From a checkpoint of a small autoregressive pixel model.
Training: soap at rate 0.0014, 15200 steps, batches of 128.
Rows from block 7, named by matrix and row number. Rows with one number belong to one neuron. Each number is 128 + 24 x the weight over its row's rms, rounded and kept within 0 to 255. All counts start at 0. After the name is the row's rms in percent of the matrix's.
# gate: MLP gate (model.blocks.7.mlp.gate.weight, 512x256), inputs 0-127
# fc1: MLP up (model.blocks.7.mlp.fc1.weight, 512x256), inputs 0-127
# fc2: MLP down (model.blocks.7.mlp.fc2.weight, 256x512, transposed), outputs 0-127
gate.312 113 [149 144 126  51 157 106 174 106 146 137 129 118 158 129 154 144 139 140  94 132 122 129 165 121 103 101 126 115 148 107 142 152 154 118 142 153 111 127 168 147 120 142 130 165  87 118 156  87 141 160 136 112 159 131 128 109 127 150 115 128 104 118 156 136 141 183 140 137 118 140 124 125 175  97 166 177 120  93 122 124 116  69 125  64 125 171 131 150 127 111 162 190 117  90 105 106 161 173 136 107 113 136 121 141 117 145 137 157 148 134 149 143 136 108 106  91 118 152 164  77  99 139 108 122 150 148 136 120]
gate.313 102 [122 143 148 118 211 120 150  65 110 173 127 173 148 150 104 110  95 114 120 122 104 113 166  86 142 111 118 173 156  90  94 145 150 121  58 134 132 103 131 112 120 122 147 123 116  88 182 145 145  97 151 101 109 132 108  96 118 115 119 135 131 133 121 124 169  95 104  97 135 103 140 143 191 148 119 110 119 124 153 134 114 137 113 106 131 148 109 162 170 157 111 148 129 115 114 128 154 121 103 144 146 151 177 140 162 128 123 116 177 128 130 146 131 147 181 126  97 134 145 156 143 141 151 138 105 116 146 132]
gate.314 101 [117 105 162 144 125 130 177 151 118 122 147 156 193 108 113 141 121  84 148 127 147 128 126 168 112 119 165 161  90 135 127 134 109 126 154 100 175 127 160 166 163 112 154 148 122 141 144 169 118 165 156 152 135 154 114 105  84 129 144 155 107 127 144 145  90  77 124 133  92 148 155 108 125 141 130 153 117  96 132 148 101  93 141 122 159 162 145  97 124 118 135 144 147 131 134  87 143 130 107 146 128 150 124 151 108 140 115 153 142 103 141 119  91 114 102 135  85 149 102 119  86 118 118 129  54 134 154 113]
gate.315 102 [116 117 120 146  81  91 143 153 127 115 148 130 123 152 133  86 180 129 128 135 155 183 150 148 136 139 117 137 110  98 111 118 144 125 110 117 144 125 110 141 123 146 150 135 163 129 102 126 163 154 178 131  90 162 182  72 133 113 106 138 124 127  59 158 144  96 124 178 115 130 143 149 114 109  89 113 127 135 137 168 174  81 143 148 146 115  89 122 157 113  90 111 155 146  80 151 137 142 109 109 107  98 130 135 110  61 129 113 150 137 133 103 103  92 144 125 152 134 136 153 117 144 108 152 107 129 130 195]
gate.316 090 [ 71 134 150 105 162 106 140 149 154 170 167 122 138 129 138  91 102 166 153 155 130 156 155 149 106 122 122 136 105 116 127 161 140 131  95 112 135 113 157 132 124 127 119 132  68 115 105 169  78 103 137 105 116 103 149 117 175 106 142 120  94 101 119 124 154 134 107 139 153 164 180 150 166 126  98 136 130 124 114 132 150 136 121 121 125 129 135 133 127 114 175 119 110 140 156 142 123 126 141 157 115 132 102 121 166 144  97 165 143  91 137 133  98 116 151 144  88 136 118 123  82 124 161 101 135 120 125 105]
gate.317 099 [124 107 108 145  80 129 114 113 152 149 164 156 144 117 123 114 100  87 124 124 178 139 118 154  62  88 144 124 149 116 150  96 177 130 135 100 128 114 103 151 141 106 132 126 150 158 159 137 140 129 107 125 121 161 121 105 126 158 117 159 173 146 144 112 107  90 112  97 150 116 139 125 110 123 156 172 141  94 129 110 142 112  75 141  69 130 163  89 159 109 100 153 136 108 128 133  81 150 136 115 158 145 154 137 134 142 133 157 157 159 107 106 126 146 117 134 138  94 117 111 147 136 100  85 147 125 127 145]
gate.318 101 [127 181 128  61 158 121 180 132 171 169 154 116 147 128 160 111 109 154 136 117 192 110 128 162 155 112 143 113  91 120 106  84 172 106 114 127 171 121  93 136 143 130 117 115  78  88 127 137 120 121 169 132 156  98 147 111 157  85 141 139 131 110 113 117 154 118 108 134 107 164 133 177 150 148 106 154  76  99 137 150 131 123 131 120 133 119  99 132 168 107 137 123 141 128 105 139 125 119  89 155 145 139 140 177 125 125  90 126 137 122 175 151 169 139 136 143 141 110  77 147 116 130 181 142 105 136 131 112]
gate.319 098 [148  88 120 154 130 163 118 130 106  92 107 150 181 109 171 125 145 141 120 102 143 146 104 106 122  89 109 118 127 150 101 133  94 154  75  98 105  86 110 159 129 127 105 111 131 154 129 128 139 140 128  86 151 110  87 121 107  95 148  97 102 136 139 130 124 162 136 119 134 140  88 119 136 128 121 113 108 131 149 121 134 171 157 140 116 140 119 115 147 163 133 173 117 163 139 123 104 104  60  81 108 156 160 135 143 134 130 143 123 110 122 152 125 151 131 137 161 119 124 137  99 110 154 128 132 145 130 120]
gate.320 097 [151 153 105 169 157  89 129 128 104 146 139 115 137 160  90 120  98 118 165 109 137 114  92 175 159 127 149 121 141 139 153 132  99 118 125 156 141 121 103 146 136 127 134 104 103 126 135  94 172 146 116 113 155  88 114 142 126 103 108 135  86  92 120 119 108 103 156 106 129 146  93 126 103 142 168 121 130 166 137 122 152 114  99 137 119 131 145  85 108  74  99 127 142 144 158 143 164 139 148 121 150 150 141 124 148 139 147 101  94 140 113 130 139 116 149 124 109 137 129 175 126 113 118 106 125 146  97 127]
gate.321 101 [118 133 148 139 127 100 152 123 166 147 103 149  90 142 140 112 145 141 104 155 159 123 125 128 130 149 152 133 154 162 143 136 108 113 136 114 112 113 108 156 144 121 103  83 120 125 122 111 134 159 113  66 117 162 159 173 117 139  98  92 113 112 146 160 158 141 135 110 151 111  96  90 126 124 114 143 127 106 131 171 147 121 128 167  79 132 132 167 161 159 136  96 156 113 118 114 122 105 132 137 125 118 164 143 125 118  93 137  96 132 159 110  74 122 131 151  99 118 120 152 136  87 159 123 115 125 148 148]
gate.322 104 [103 128 129 122  96 105 139  99 124 129 146 113 148 147 105 157 143 160 146 120 162 134 138 148 165 153 114 119 118 124 170  95 128 158 109  88 134  87 129  98 144 180 175  87 141 135 146 114  87 112 142  95 169  67  98 120 103 147 122 128 118 116 185 123 150 130  98 160 134 115 117 164  81  89 149 125 128 146 161 124 153 129 123 131 118 135 149 152 105  97 143 124 134 150 122 121 124 139 116 133 152  91 172  99 106 138 122 126 141 125 101 148 163 158 126  86 157 147 117 110 132 164 168 146 128 104 129 155]
gate.323 102 [153 125 130  61 157 115 128 117 156 128 159 179 142 141 118 134 152 139 110 139 137 129 141 142 171 148  92 129 138 109 146 149 111 114 147 106 123 153 128 132 121 126 121 171 194 117 170  80 113 148 164 122 127 136 108 133 130 124  91 135 157 105  72 142 130 117 136 140 119 115 136 117 139 111 147 104 154 119 122 123 189 127 144 141  95 124 117  80 156 156 145 113 145 130 144 107  77 127 138 109 106 161 111 138 103 143 127  82 144 162 111 113 134 153 128 137 139 149 119 149 120 118 176 144 129 142 114 112]
gate.324 101 [152 121  79 114 133 122 155 128 134 137 153 124 178 140 151  89 139 135 116 102 161 102 158 122 101 168 117 155 148  94 109 108 154 181  94 148 184 128 140 149 148 133 117 170 112 147 106  80 147 127 106 141 179  95 144 117 161 137  93 128 136 104 161 133 134 136 103 114  73 113 116 122 140 150 143 142 110 119 121 180 126 113 157 140 123 143 123  85 107 128 134 153 140 110 124 109 119 101 138 159 149 163 116  80 157 148 113 133  88 131 145 156 177 135 124 125 132  95 121 112 143 103 110 163 129 125  96 131]
gate.325 101 [ 94 129 122 109 117 122 152 109 106 158 120 117 134 139 138 126 146 126 107 113 128 117 131 122  63 149  67 147 121 114 106 143 124 142  83 118 129 141 104 115 133 109 143 126 107 140  95 146 114 126 141 152 112 142 132 125 153 111 173 113 174 161 112 136 149  93 144 159 152 131  79 154 105 142 130 145 121 115 163 144 144 129 145 157  99 108  72 124 141 106 137 167 109 185 157 150 108 114  97 128 160  99 123 105 140 154 141  88 159 120 142 161 169 138 146 109 119 127 153 149 131 163  95 129 130 131  98 110]
gate.326 098 [130 168 131  98  85 123 153 125 165 126 113 130 148 113 120 128 165 173 123 104 131 132 125 147 114 105 117 127 116 138 130 102 151 116 127 110 119 111  92 115 130 132 145 141 114 149  96  86 125 165 150 108  96 140 109 125 133 137 100 138 131 113 111 127 136 111 131  80 137 110  90 131 145 137  94 104 104  57 148 143 137 116 135 132  78 166 112 123 129  99 111 160  96 114 137 122 144 145 122 143 183 108  89 103 120 144 158 112 108 105 113 111 108 141 145 131  82 121  98 110 133 122 137 131 164 133 140 112]
gate.327 083 [157 120 114 132 115 110 117 143 116 106  91 136 126 189 114 137 115 169 107 127 100 173 151 139 126 122 148 117 118 117 139 136 151 160 133 158 142 125  90 149 146 124 143 152 136 112 145 134 134  90 110 163 105 122 158 124 121 108  99  88 144 148 113 152  91 106 133 179 116 103 166 130 159 137 136 176 128 136 129 132 163 107 112 123  87  88 124 120 131 177 102 127 153 133 179 103  95 116 184 147  99 110 138 126 121 144 106 117 130 160 131 141 130 113 111 128 144 132 106  94 172 119 116 112 175 120 145  81]
gate.328 102 [141 126 132 128 142  92 104 124  95 100 103 149  88 134 129 138 166 137 103 118 126  80 138 129  61 112  78  83 127  97 122 125 154 104  44 166 121 103 151  96 130  92 111 145 160 105 124 118 107 102 123 158 135 137 121 121 111 116 141 151 138 167 127  94 122 128 146 114 162 126  73 130 106 132 117 147 144 141 103 125  79 110 120  96 133 141 153 146 132 123 168 122 163 158 174  96 119 120 131 110 128 130 143 176 140 119 155 114 126 124  78 150 153 130 124 110 115 150 101 157 127 177 167 162 107 140 164 136]
gate.329 100 [ 86 120  95  94 124 160 144 174 125 121 167 127 153  97 100 102 154 131  99 165 117 141 131 143 125 126 121  93 140 100 114 156 147 136 129 111 107 127 124 130 134 103 140 178 104 123 151 169 145 153 113 130 170 129  86 145  98 131  91 104 115 131 151 159 149 108 168 182 128 130  97 177 113 134 135 128 105 117  83 110 137 128 108  93 104  84 124  99 139  84 139 169 152  98 144 127 139 126 104 174 114 116  97 128 164 147 121 137  99 148 117 118  59 122 121 106 134 137  81 155 126 122 124 110 158 138 122 112]
fc1.312 096 [121 117 101  93  82 100 124 135 117 164 129 149 144 141 111  98 158 142 112 192 129 131 115 134  94 103 137 131  94 133 141 109 110 144 164 127 136 141 100  95 105 103 134  79  77 145 154 170 125 126 114 151 143  93 167 161 125 117 118 129 119 140 165  77 157  94 128 129 113 115 137 136 159 121 126 152 140 136 124 145 113 130 123  98  99 176 144 137  97 101 150 115 132 156 181 149 138 105 114 109 164 103 142 133 139 152 148 143 106 162 140 123 139 135 137 148 170 177 117 114  89 122  95 174 165 105 111 119]
fc1.313 104 [124  97 118 126 130 130 131 166 101 162 121 123  82 125 128 125 128 116 102 106 126 131  93 148 111 104 186 196  95 121 148 131 112 118 182 145 133 135  67 166  93 157 115 115 134 176  88 105  85 129 122 140 151 136 103 142 136 149 125 114 106 127  94 116 106 161 121 149  96 128 136 109 128 151 113 110 148 128  99 122 143 166 131 108  99 141 117  96 128 136 137 125  95 127 123 104 132 165 161 141 136 110 115 101 146  92 169 168 111 132 116 120 134 175 128 120 118  88 142 106 181 128 118 107 146 143 136 150]
fc1.314 100 [143 128 119 103 123 113 130 101  96 179  87 118  99 120 127  75 120 160 119 123 120 166 176 111 134 127 107 132 205 141 121 119 116 135 110 135 116 122 109  94  91 147  72 118 173  90 146  92 123 112 118 123 136 128 119 119 145  76 157 115 144 141  97 145 140 159 153 125 129 113  78 157 142 137 129 119 146 141 124 100 147 123 146 155 124 129 101 159 126 144  99 138 100 115 115 124 128 110 116 126 122 124  92 126  92 129 137  98 144 161 131 119 130 149 139 114 120 149 142 123 147 165 124 139 139 101 121 172]
fc1.315 102 [146 151  90 155 126 140 135 126 145 143 156 125 186 102 113 153 103 126 149 137 134 154  90 118 120 133 129 119 115 130 125  90  90 113 117 166 113 130 125 107 167  79 110 155  78  99 104  99 146 124 117 117 143 125 135 142 118 131 146 123 130 125 162 128 122 146 103 139 116 127 153 127 138 126 178 170 124 136  82  90  78 145 123 147  82 152 148 107 108  82 168 132 146 124 164  94 111 130 177 131 153 149 141 140 121 180 137  94  90 152 100 124 147 141 110 117 110  91 122 141 121 140 126 106 127 145 134  80]
fc1.316 093 [153  80 118 110 142 116 126 118 121 154 109 121  77 105  75  85 168 178 132 151 134  96 130 159 139 144 124 109 125 159 134 100 167  62 135 130 147 122 140 119 171 122  95 127 126 132 109 113 118  85 126 146 101  91 120 137 140 137 145 134  70 127 110 119 113 125 149 144 138 143 124 183 119 105 132  90 177 121 122 128 133 132 129 114 147 138 133 147 133 126 124 145 146 171 120 122 139 146 151 161 116 159 122 168 170 137 132 155 136 126 117  56 127 110 102 152 116 123 123 142 110  93 167  78 121 116 114 113]
fc1.317 100 [126 138 157 137 165 144 137 123 109 152 107 163 121 136  98 116 139 112  77 149 135 171 123 139 100 136 115 143 112 108 112 109 139 154 144 136  90 108  95 119 100 109 183 129 110 149 149 123 140 135 142 123 121 117 107 152 110 119 136 101  91 165 193 113 125 113 156 129 110 120 134 135 114 101 120 119 141 134 134 136 114 117 118 123 107 127 114 102 161 129 142 163 122 113 155 110 170 129 114  97 150 147 144 125  82 109 120 104 155 119 136 139 115 164 154 138 136 145  77 157 124 162 103 108 155  97 162 116]
fc1.318 094 [161 159 140 149 155 155 118 119 141 101 107 134 125 116 111 147 171 165 115 113 137 133  93 107 136 124 167 113 136 145 112 117  96 120 101 118 112 158 109 132 109 174  84  81 124 125  87 124 112 150  96  96 134  94 103 121  90 142 129 100 119 124 113 137  87 141 148 143 141 132 113 118 168 103 144 126 162 126 135 101 123 129 119 116 205 134 141 132 131 154 119 130  81 172 122  68 152 113 109 129 144 131 139 132  89 143 144  96 125 168  88 104 145 138 111 139 110 142 140 105 141 137 120 100 123 170  88 137]
fc1.319 090 [169 108 110 112 100 133 104 145 118 135 110 113 153 107 134 144 140  95 145 163  95 132 124 118  84  91 101 155 154  85 129 120 159 116 157 102 116 129 164  98 118 122 121 144 141 102 144  83 151 119  89 139 146 101 106 127 164 113 124 157 115  94 130 138 113 109 161 144 107  94 111 105 141 106 116 110 130  98 123 110 155 137 121 144 111 171 130 128 132 165 122 164 157 149 117  68 125 122 114 128  90 140 192 126 148 141  97 139 134 134 173 147 143  70 118 115  83 101 108 160 178 111  97 125 122 131  89 100]
fc1.320 097 [122 149 106 127 145 160 137 137 141 113 114 159  55 160 159 151 143 109 130 131 126 162 164  85 119 117 179 105 111 145 126  93 101  88 101 149 102 126 137 133 131  62 162 116 113 111 142 119 148 101 136 180 143 133 146 156 111  95 135 110 127 103 152 176 177 113 149 116 184 169  89 163 174 131 148 126 142 152 138 137 152 125 139 118 128  81 150 119 119 132 146 107  94 159 104 140 123  77 146 113 108 103 151  93 115 136 115 110 118 163 111 100 136 157 115 117 128 131 112 145 129 142 126  96 117  97 129  96]
fc1.321 105 [132 132 119 174 106 142 120 106 149 139 145 114 118 132 125 155 131 135 107  95  81 160 148 160 113 110 145 122 112 108 132 139 129 146 148 133 125 130 132 105 107 153 112 160 145 131 114 128  85  90 126 169 104  97 148 113 147 138 119 113 149 150  82 123 116 100 169 116 125  91 153  96  88  84 102 114  69 109 127 131 108  95 139 135 140 152 132 139 119 108 140 131 116 159 130 110 107 171 130 117 140 166 128 154 168 168 121  68 138 168 113 142 176 139 126 117 147 103 115  85 134 110 132  94 120 114 119 146]
fc1.322 099 [ 79 158  98 107 154 117 142 114 129 142 132 133 115 134 129 123 122  76 132 100 149 126 113 131 122 113 136 155 116 131 146 136 118  71 153  58 130 117 125 126 134 111 163 120 163 135  40 131 140 163 141 129 121 139 117 102 148 153 127 131 140 118  78 115 133 129 113 109  73 121 105 128 115 140 129 165 118 134 111 145 118 136 123 131 122 131 104 133 137 143 110 161 162 125 155  91 130 144  89 171 109 154 136  95 177 132 154 146 105 133 135 144 143 128 100 121 132 151 140 181 126  97 130 143 120 152 116 133]
fc1.323 097 [167 126 164 110 152 119 135 146 154 124 118 150 178 108 123 145 101 128 143 141 100 135 114 129 138 134  88 154 110 159 132  80 135 100 228  81 133 145 147 128 154 126 103 114 168 170  91  73 101 106 143 195 133 105 110 132 133 141 161 173 128 141  89 153 137  99 150 124 151 114 133 104 123 116 138 137 132  99 144 140 173 127 113 139 107 120 103 151 162  91 109 137 122 116 121 125 132 131 139 151 137 111 107  99 151 146 125 108 132 127 158 124 125 119  75 141 132 127  97 125 161 108 109 116 132 101 125 117]
fc1.324 106 [ 85 100 127  96  93 117 134 137 109 126 115 120  50 123 144 125  78 116 138 110 158 129 129 114 138 169 139  91 148 153 151 115 124  96 115 170  95 131 114 111 108 145 168 108 100  71  95 116 177 158 118 110 133 125 145  99  94 137 132 137 141 133 160 131 124  74 143 163  87 146 142 127 129 119 125 111 136 121 119 136 143 116 152  97 141 169 144 101  87  84 130  71 182 133  87 117 172 124 166 154 141 152 129 112 154 119 153  99  85 143 126 132  69 150 114 141 120  95 144 140 137 135 128 132 156 164 161 145]
fc1.325 099 [153 135 130  96 145 129 131 157 127 149 155 147 134 132 125 174 134 112 132 166 145 120 147 104 152  98 139 145 143 162 144 148 101 114 157 124  90 130 141 123  93 141  99 118 110 143 152 100 131 124 122 143 119 142  78 117  92 150 122 141  85 127 140 110 131 115  89 154 139 158 155 109 160 115 106 128  68 140  84 110 174 117 114 115  78 116 109  88 146 128 104 102 149 109 112 131 115 139 126 142 125 112  96 191 154 139 124 105 121 119 139 139 147 114 142 115 100 134 112 115 112 112 114 124 107 145 107  98]
fc1.326 098 [130 124 137  85 157 153 119 168 129 125  89 138 156 132 135 158 138 133  94 134 169 116 157 109 133 153 113 112 135 149  97  97 132 161 136 132 115 156 122 127 125  81 109 147 115 111  84 156 127 130 167 148 172 133 127 142 134 120 145 107 103 140 122 146 155 109 141 171  98 126 116 130 102 129 137 120 147 122 139  90 154 127 139 144 120 136 121 154 109 128 118 145  74 145 119 147 114 116 141 175 130  97 156  77 152 117 110 103  95 142 134 121 159 147 129 154 137 108 105  71 107 131 128  96 130  61 103 136]
fc1.327 092 [151 107 132 107 115 121 119 104  98 143 106 172  91 172  88 115 113 161 130 141 143 124 153 123 119 101 182 112 105 114 148 138 142 112 126 133 137 118 107 106 138  98 165 132 146 131 170 145 143 163  99 139 146 118 160 145 119 159  97 118 109 112 129 116 146 144 157 138 106 121 107 104 151 122 171  97 108 148 135 118 151 143 141 139 121 105 136 141 100 150  71 144 167 156 175 108 121 126 137 118 128 124 165 124 127 154 135  75 142 108 138 127  93  60 129  99 150 136 142 144 135 166 142 117 167 122 128 111]
fc1.328 094 [119 144 162 182 101 117 136 152 132 116 122 136 115 149 158 113 114 118 122 135 126 118 111 102 135 127 132 115 123  78 137 145 110 172 168  87 102 188 126 111 151 109 130 146 133 162 115 131 131 144 143  90 129 156 111 168 140 145 130 117 125 121 109 143 163  90 137 139  89 130 130 152 122 112  82 158 136  79 134 141 156 166 127 123 112 110  81 114 148 130  85 154 126 129  82 111 116 108 132 135 151 138  94 132 128 112 165 135 149 117 172 130 174 131 123 124 139 116 157 121 115 151 135 119 119 122 155 107]
fc1.329 097 [ 92 134 162  91  78 108 152 150  90 120 131 154 157 132  95 142 124 120 117  98  93 141 116 101 137 107 142 165  95  71 120 156 161 140 158 127 148 120 101 107  93 135  89  88 115 159  78 115 129 164 112 126 152 120 134 140 110 136 103 103 114 123 139 106 111  91 157 114 139 123 127 191 157 102 121  99 145 134 135 119 121 176 145  94 104  73 121 130 123 133 142 106 168 100 107 145 116 135 130 157 150 101 122 122 101 117 102 122  93 123 129 133  99  95 171 110  99 140 139 123 201 171 158 114 141  94 116 148]
fc2.312 127 [ 96  74 102 111  88 172 152 121 140 113 129 111 141 131 140 122 123 151 107 141 108 130 138 168 167 101 178 135 123  57 140 117 120 131 138 133 142 135  86 148 129 101 143  93 158 137 116 147 142 126 121 147 127 144 128 133 203 173 125 149 138 156 114 149 127 173 118 162 113 168 117  92 101 135 100  95  96 117 127 112  93 146 118 151 138 132 108 152 141 123 134 121 174 171  94 132 113 148 124 162 169 149 128 162 153 115 137 139 124 136  99  98 119  81 135 104 110  96 141 146 130  84 109 160 126 127 112 119]
fc2.313 094 [138 144 125 111 135 121 139 146 133  93 137 147 136 114 146 152 154 155 156 157 120 127 124 124 136 144 134 129 154  68 131 129 132 153 119 149 204 146 113 103 149 143 105 201  62 130 134  95 149 131 128 104 147 121 141 167 115  85 135 165 176  89 122 144  71 106 146 133 153 123 147 157 175 133 111 136 146 159 118 130 116 126 179 137 152 158 146 146 112 115 155  99 134 121 177 121 120 128 113 116 118 140 158  85 165 111 133 106 125 101 102 167 174 153 122 125 151 109 128 120  81  87  90 100  83 124 173 122]
fc2.314 092 [ 93 112 131 121 118 150 217  97  99 140 115 148 114 147  99 140 142 109 106 124 182 115 107 130 134 125 148 135 128 136 110 128 156 141 124 105 135 157 171 113 137 101 124 158 123 123 142 107 129 153 128 127 128 133 117 166 192 143 149 155 119 150 149  97 119  88 115 124 132  74 138 146 154  58 150 162  82 114 134 124 140 124 115 147 115 143  94 103 104 111 116 138 143 158 124 153 105 138 117 105 106 141 149  91 140 143  92 102 158 129 138 150 149 123 132 132 132 127 127  99 110  84 126 128  86 128  57  85]
fc2.315 091 [128 144 121 130 145 100 145 148 133 140 142 113 107 152 101 119 145 115 180 120 156 117  78 120 122 122 110 134 141 119 147 139 127 133 128 106 128 128  95 133 126 177 142 133 142 117 104 119 149  81 116 115 123 136 107 133 148 190 116  89 121 146 114 120 113 140 149 163 159 161 131 141 122  82 104 138 101  83 141  75 109  97 121 133 160 170  86 128 132 127 120 125 155 122 178 135 141 127 136  92 169 109 156 135 107 148 139 160 141 165  97 136 116 134 118 139 129 152 143 155 117 159 139 124 141 132 145 154]
fc2.316 102 [128 188 141 121 115 141 141 144 162 112 122  70 116 150 143 114 123 143 109 100  92 114  89  73 149 167 117 134 107 137 104 103  81 194 129 131 150 169 132 129 124 121 101 142 137 106 129  95 119 127  96 134 152  84 147 108 106 101 162 109 152 203 145 136 115 135 145 135 137 170  97 130 128 143 127 141 111 113 139 148 138 122 145 186 132 123  99 120 161 138 134 121  90  96  87 150 135 150  80 135 152 127 117 133  84 119 154 154 176 110 122 176 145 106 162 100 156 112 113 138 158 163 132 137 145 127 127 125]
fc2.317 096 [129 130 166 109 118 134 160 156 143  91 133 135 130 160 120 167 147 134 144 137 129 145 124 102 101  92  78 147 115 122 100 143 137 122 151 150 138 146 151 135 110 138 105 188 123 136 159 126 142 130 143  71 138 125 115 137 123 145  92  78 121  93 117 127 102 122 121 120  83 146  87 119 109 131 157  93  59 114 132 111 142 136 118 132 128 142 122 110 131 105  94 146 126 150 129 172 125 144 119 124 123  98  92 174 135 176 141 122 100 115 138 164 126 127 128 104 141 153 165 110 138 130 146 157 125 173 133 157]
fc2.318 097 [ 88 138 128  86 112  94  95 107 136 106 150 123 143 122 141 116  60  91  98 137 135 144 146 132 143 116 157 115 126 102 135  99 128 136 116 135 125 113 147 118 169  93 110 175 135 110 137 174 162 129 105 111 174 130 177 141 170 161 125 118 110 107 118  74 119 132 116 150 160 157 109 132 113 130  83 151 102 108 119 116 106 124 108  95 130 150 130 126 107  88 125 130 140 106 142  98 104 132 126 104 138 113 113 165 139 120  99 153 149 143 104 104 142 106 128 132 150 130 160  81 105 139 157 130 151  93 139 110]
fc2.319 098 [136 138 141 140 172 103 114 134 127 113 118 170 118 136 126 152 110 134 111 148 126 127 133 139  78 137  96  91  95 119 120 128 141 148 138 137 178 156 186  89 159 163 100 107 159 135 114 123 139 163 163 120 118 147 131 141 127 137 172 137 141 137 121 107 134 126 159 132 102 113 158 150 132 125 104 158  90 159 123  90 107 117 153  95 175 127 127 143 122 135 138 115 148 154 149 135  83  85  61 151 115 128 122 109 135 164 110  98 158 147 111 123 101 141 158 119 138  99 103  89 158 134 101 116 141 128 145  87]
fc2.320 096 [ 99 105 135  94 115  98 140 107  93 129 116  96 139 166 117 116 121 129 145 132  80 105 174 101 162 124 161 124 137 107 125  95  92 122 167 156 118 107  77 115 138 112 131 114 139 158 139 123 131 150 155 123 112 113 150 147  89 123 138 125 142 152 147 145 114  96 127 108 151 128 142 138 130 137 128 149 134 131 145  99 123 121 165 131 115 168 137 138 131  81 137 153 131 140 107 151 136 139 176  91 128 130  68 140  76 141 102 161 184 114 123  96 198 158 149 133 154 150 108 113 140 156 142 113 116 140 127 129]
fc2.321 107 [110 107 105 128 131  78 172 130 137 164 125  95 144 148 162 103 108  96 101 103 170 105 125  97 165 128 118 130 123 152 176 116 134 172 153 144 127 168 103 118 115 145 165 128  98  92 116 148 134 116 138 127  94 128  95 143 162 100 158 124 163  81 169 111 123 157 132 157 119 152 113  98 139 121 118 104 137 156 183 108 122 153 141 125 116 118 114 129 122 127 139 147 101 124 129 126 121  97 140 112 172 123 136 112 109 133 134 146 145 140 104 130  62  99 150  89 126 131 130 152 131 122 129 161 139 132  92 128]
fc2.322 099 [143 170 127 154 172 149 190 132 124 158 143  79 137 129 109 140 136 117 122 117 114 128  93 146 151 168 139  97 102 125 108 118 127 138 181  95 139 126 120 150 118 115 127 124 119 141 123 150 108 112  83  96 140 162 146  87 140 114 128 121 117 136 106 109  92  97 149 167  99 153 101 133 120 100 133 131 154 115 162  92 155 136 148 146 111 128  93 160  91  97  69 160 125 147 119 139 115 148 100 151 129 149 148 132 134  83 134 108 157 135 108 131 135 151 141 153 129 133 130 193 165  90 120 117 157 120 112 122]
fc2.323 095 [103 114 128 132  84 159  87 127 171 116 128 152 120  88 125 151 100 141 120 154 106 168  78 125 105 114 116 121 147 131 123 166 178 180 145 114 156 157  74 119 129 110 135  95  90 105  78 125 141 140 143  97 110 110 110  99 136 100 196 160 146 101 123 125 162 142 128  99  96 114 154 126 133 117 142 123 135 142 153 139 107 137  97 121 132 129 131 106 115 139 132 126 153 111 177 108 177 156 139 113 136 136 139 132 114 101  77 109 145 137 153 162 153 128 135  95 149 127 130  97 145 139 172 167 135 111 158 128]
fc2.324 102 [114 123 107 136 123 131 128 102 127 114 122 137 137  61 100 143 165  91 120  87 126 150 139 116 102 120 120 181 165 127 137 149 114 112 124 150 165 126 101 115  94 143  94  79 156 155  83 117  98 119 155 120  88 133 142 118 144  82 105 135 141 135 146 130 120 133 152 121 124 107 155 135 115 192 105 106 133 150 122  98 183 148 118 134 104  67 131 166 109 128 138 154 127 135 137 151 121 139 154  94 169 108 109 130 118  85 102 127 153  73 164 142 141  87 123 143 148 126 129 128 163 133 139 133 133 127  94 134]
fc2.325 100 [145 132  71 135 130 104 166 143 182 112  99 139 145 122 136 140 126 120 112 178 124 139  96  73 117 137  95  86 134 135 108 137 125 121 120 132 141 187 117 103 121 159 127 124 157 134 135 137 141  67  68 120 161 101 141 129  99 160 140 115 138 143 164 116 151 114 150 128 133 129 117 157 135  95 114 130 133 146 171 129 144  88  92 112 140 128 102 120 117  97 147 174 153  97 158 157 155  98 162 108  92 122 145 149 172  97 144 120 113 139 166 131 171 146 111  95  98 121  91 119 103 121 127 147 142 125 133 164]
fc2.326 102 [100 132 122 163 124 139  93 125 122 118 145 134 114 170 136  98  84  66 120 130 118 122 114 176 124 110 160 167 173  81 113 136 151 108 169 147 145 136 177 112 141 140 135 134 137 174 142 141 110  90 107 137 134 124 119 103 130 115 148 122 102 154 149 107 143 142 125  99 156 103 166 163 148 117 111 115 131 115 120 159 123 162 153 139 113 106 101 150 143 151 140 110 172  89 130 105 154 138 119  90 147 121 131  94 111 127 105 101 108 137 141 123 100 138  83  91 119 196 112 162 152 165 122 153  95 120 136 181]
fc2.327 097 [104 135 132 131 128 100 146 133 195  95 111 175 140 120 151 152 150 142 129 111 139  92  87 114 164 123  79 127 138 121 128 106  93 138  95 153 130 182 156 122 110 177 113 113 131 137 128 122 120 148 142 134 134 192 119  83 134 123 131 163 117 122 133 128 125 134 113 113 157  74 145 184 165 135 162 131 109  92 126  95 135 135 119 121 128 132  89 129 136 107 159 168 129  98 139 121 125 126 105 151 135 148 154 113 149 143 118 133  81 102 133  92 104 140  91 154 117 127 145 118 102 117 173  90 145 158  83 137]
fc2.328 091 [116 163  65 161 142 101 127  82 125 130 113 125 146 138 175 128 162 131 146 169 118  93 114 165 162 127 128 141  81 126 130 124 143 100 122 162 121 110 127  79 101 135 130 147 135 173 115 129 121 124 176 125 151 140 130  98 115 170 168 114 140 139 178 115 121 107 115 149 184 152 137 115 140 114  94 139 122 136 116 106 106 134  98 144 115 115 116  89 113 127 101 126 150 169 109  95 163 176 159 106 149 138 160  70 143 159 142 107 149 157 127 149 152 129 125 125 103 167 121 124 114 138 153 134 146 102 137 153]
fc2.329 090 [157 104 139 124 106 154 170 144 130 139 109 133 148 132 112 121 110 131 121  70  85 153 141  83 129 185 112  90 132 113 105  83 126 145 125 119 130 134 128 112  78 128  99 116 140 200 116 143 171 142 126 118 130 121 135 144 136 148  85 139 101 176 110 123 125 132 101 106  89 135 120 145  90 110 147 105 150 108 138 105 136 113 123 136 133  97 123 137 147 119 101 105 152 142 147 130 134 150 122 132 169 142 174  89 136 147 105 109 127 151 189 150 135 135 159 133  89 151 168 101 106 123 107 138 192  90 130 119]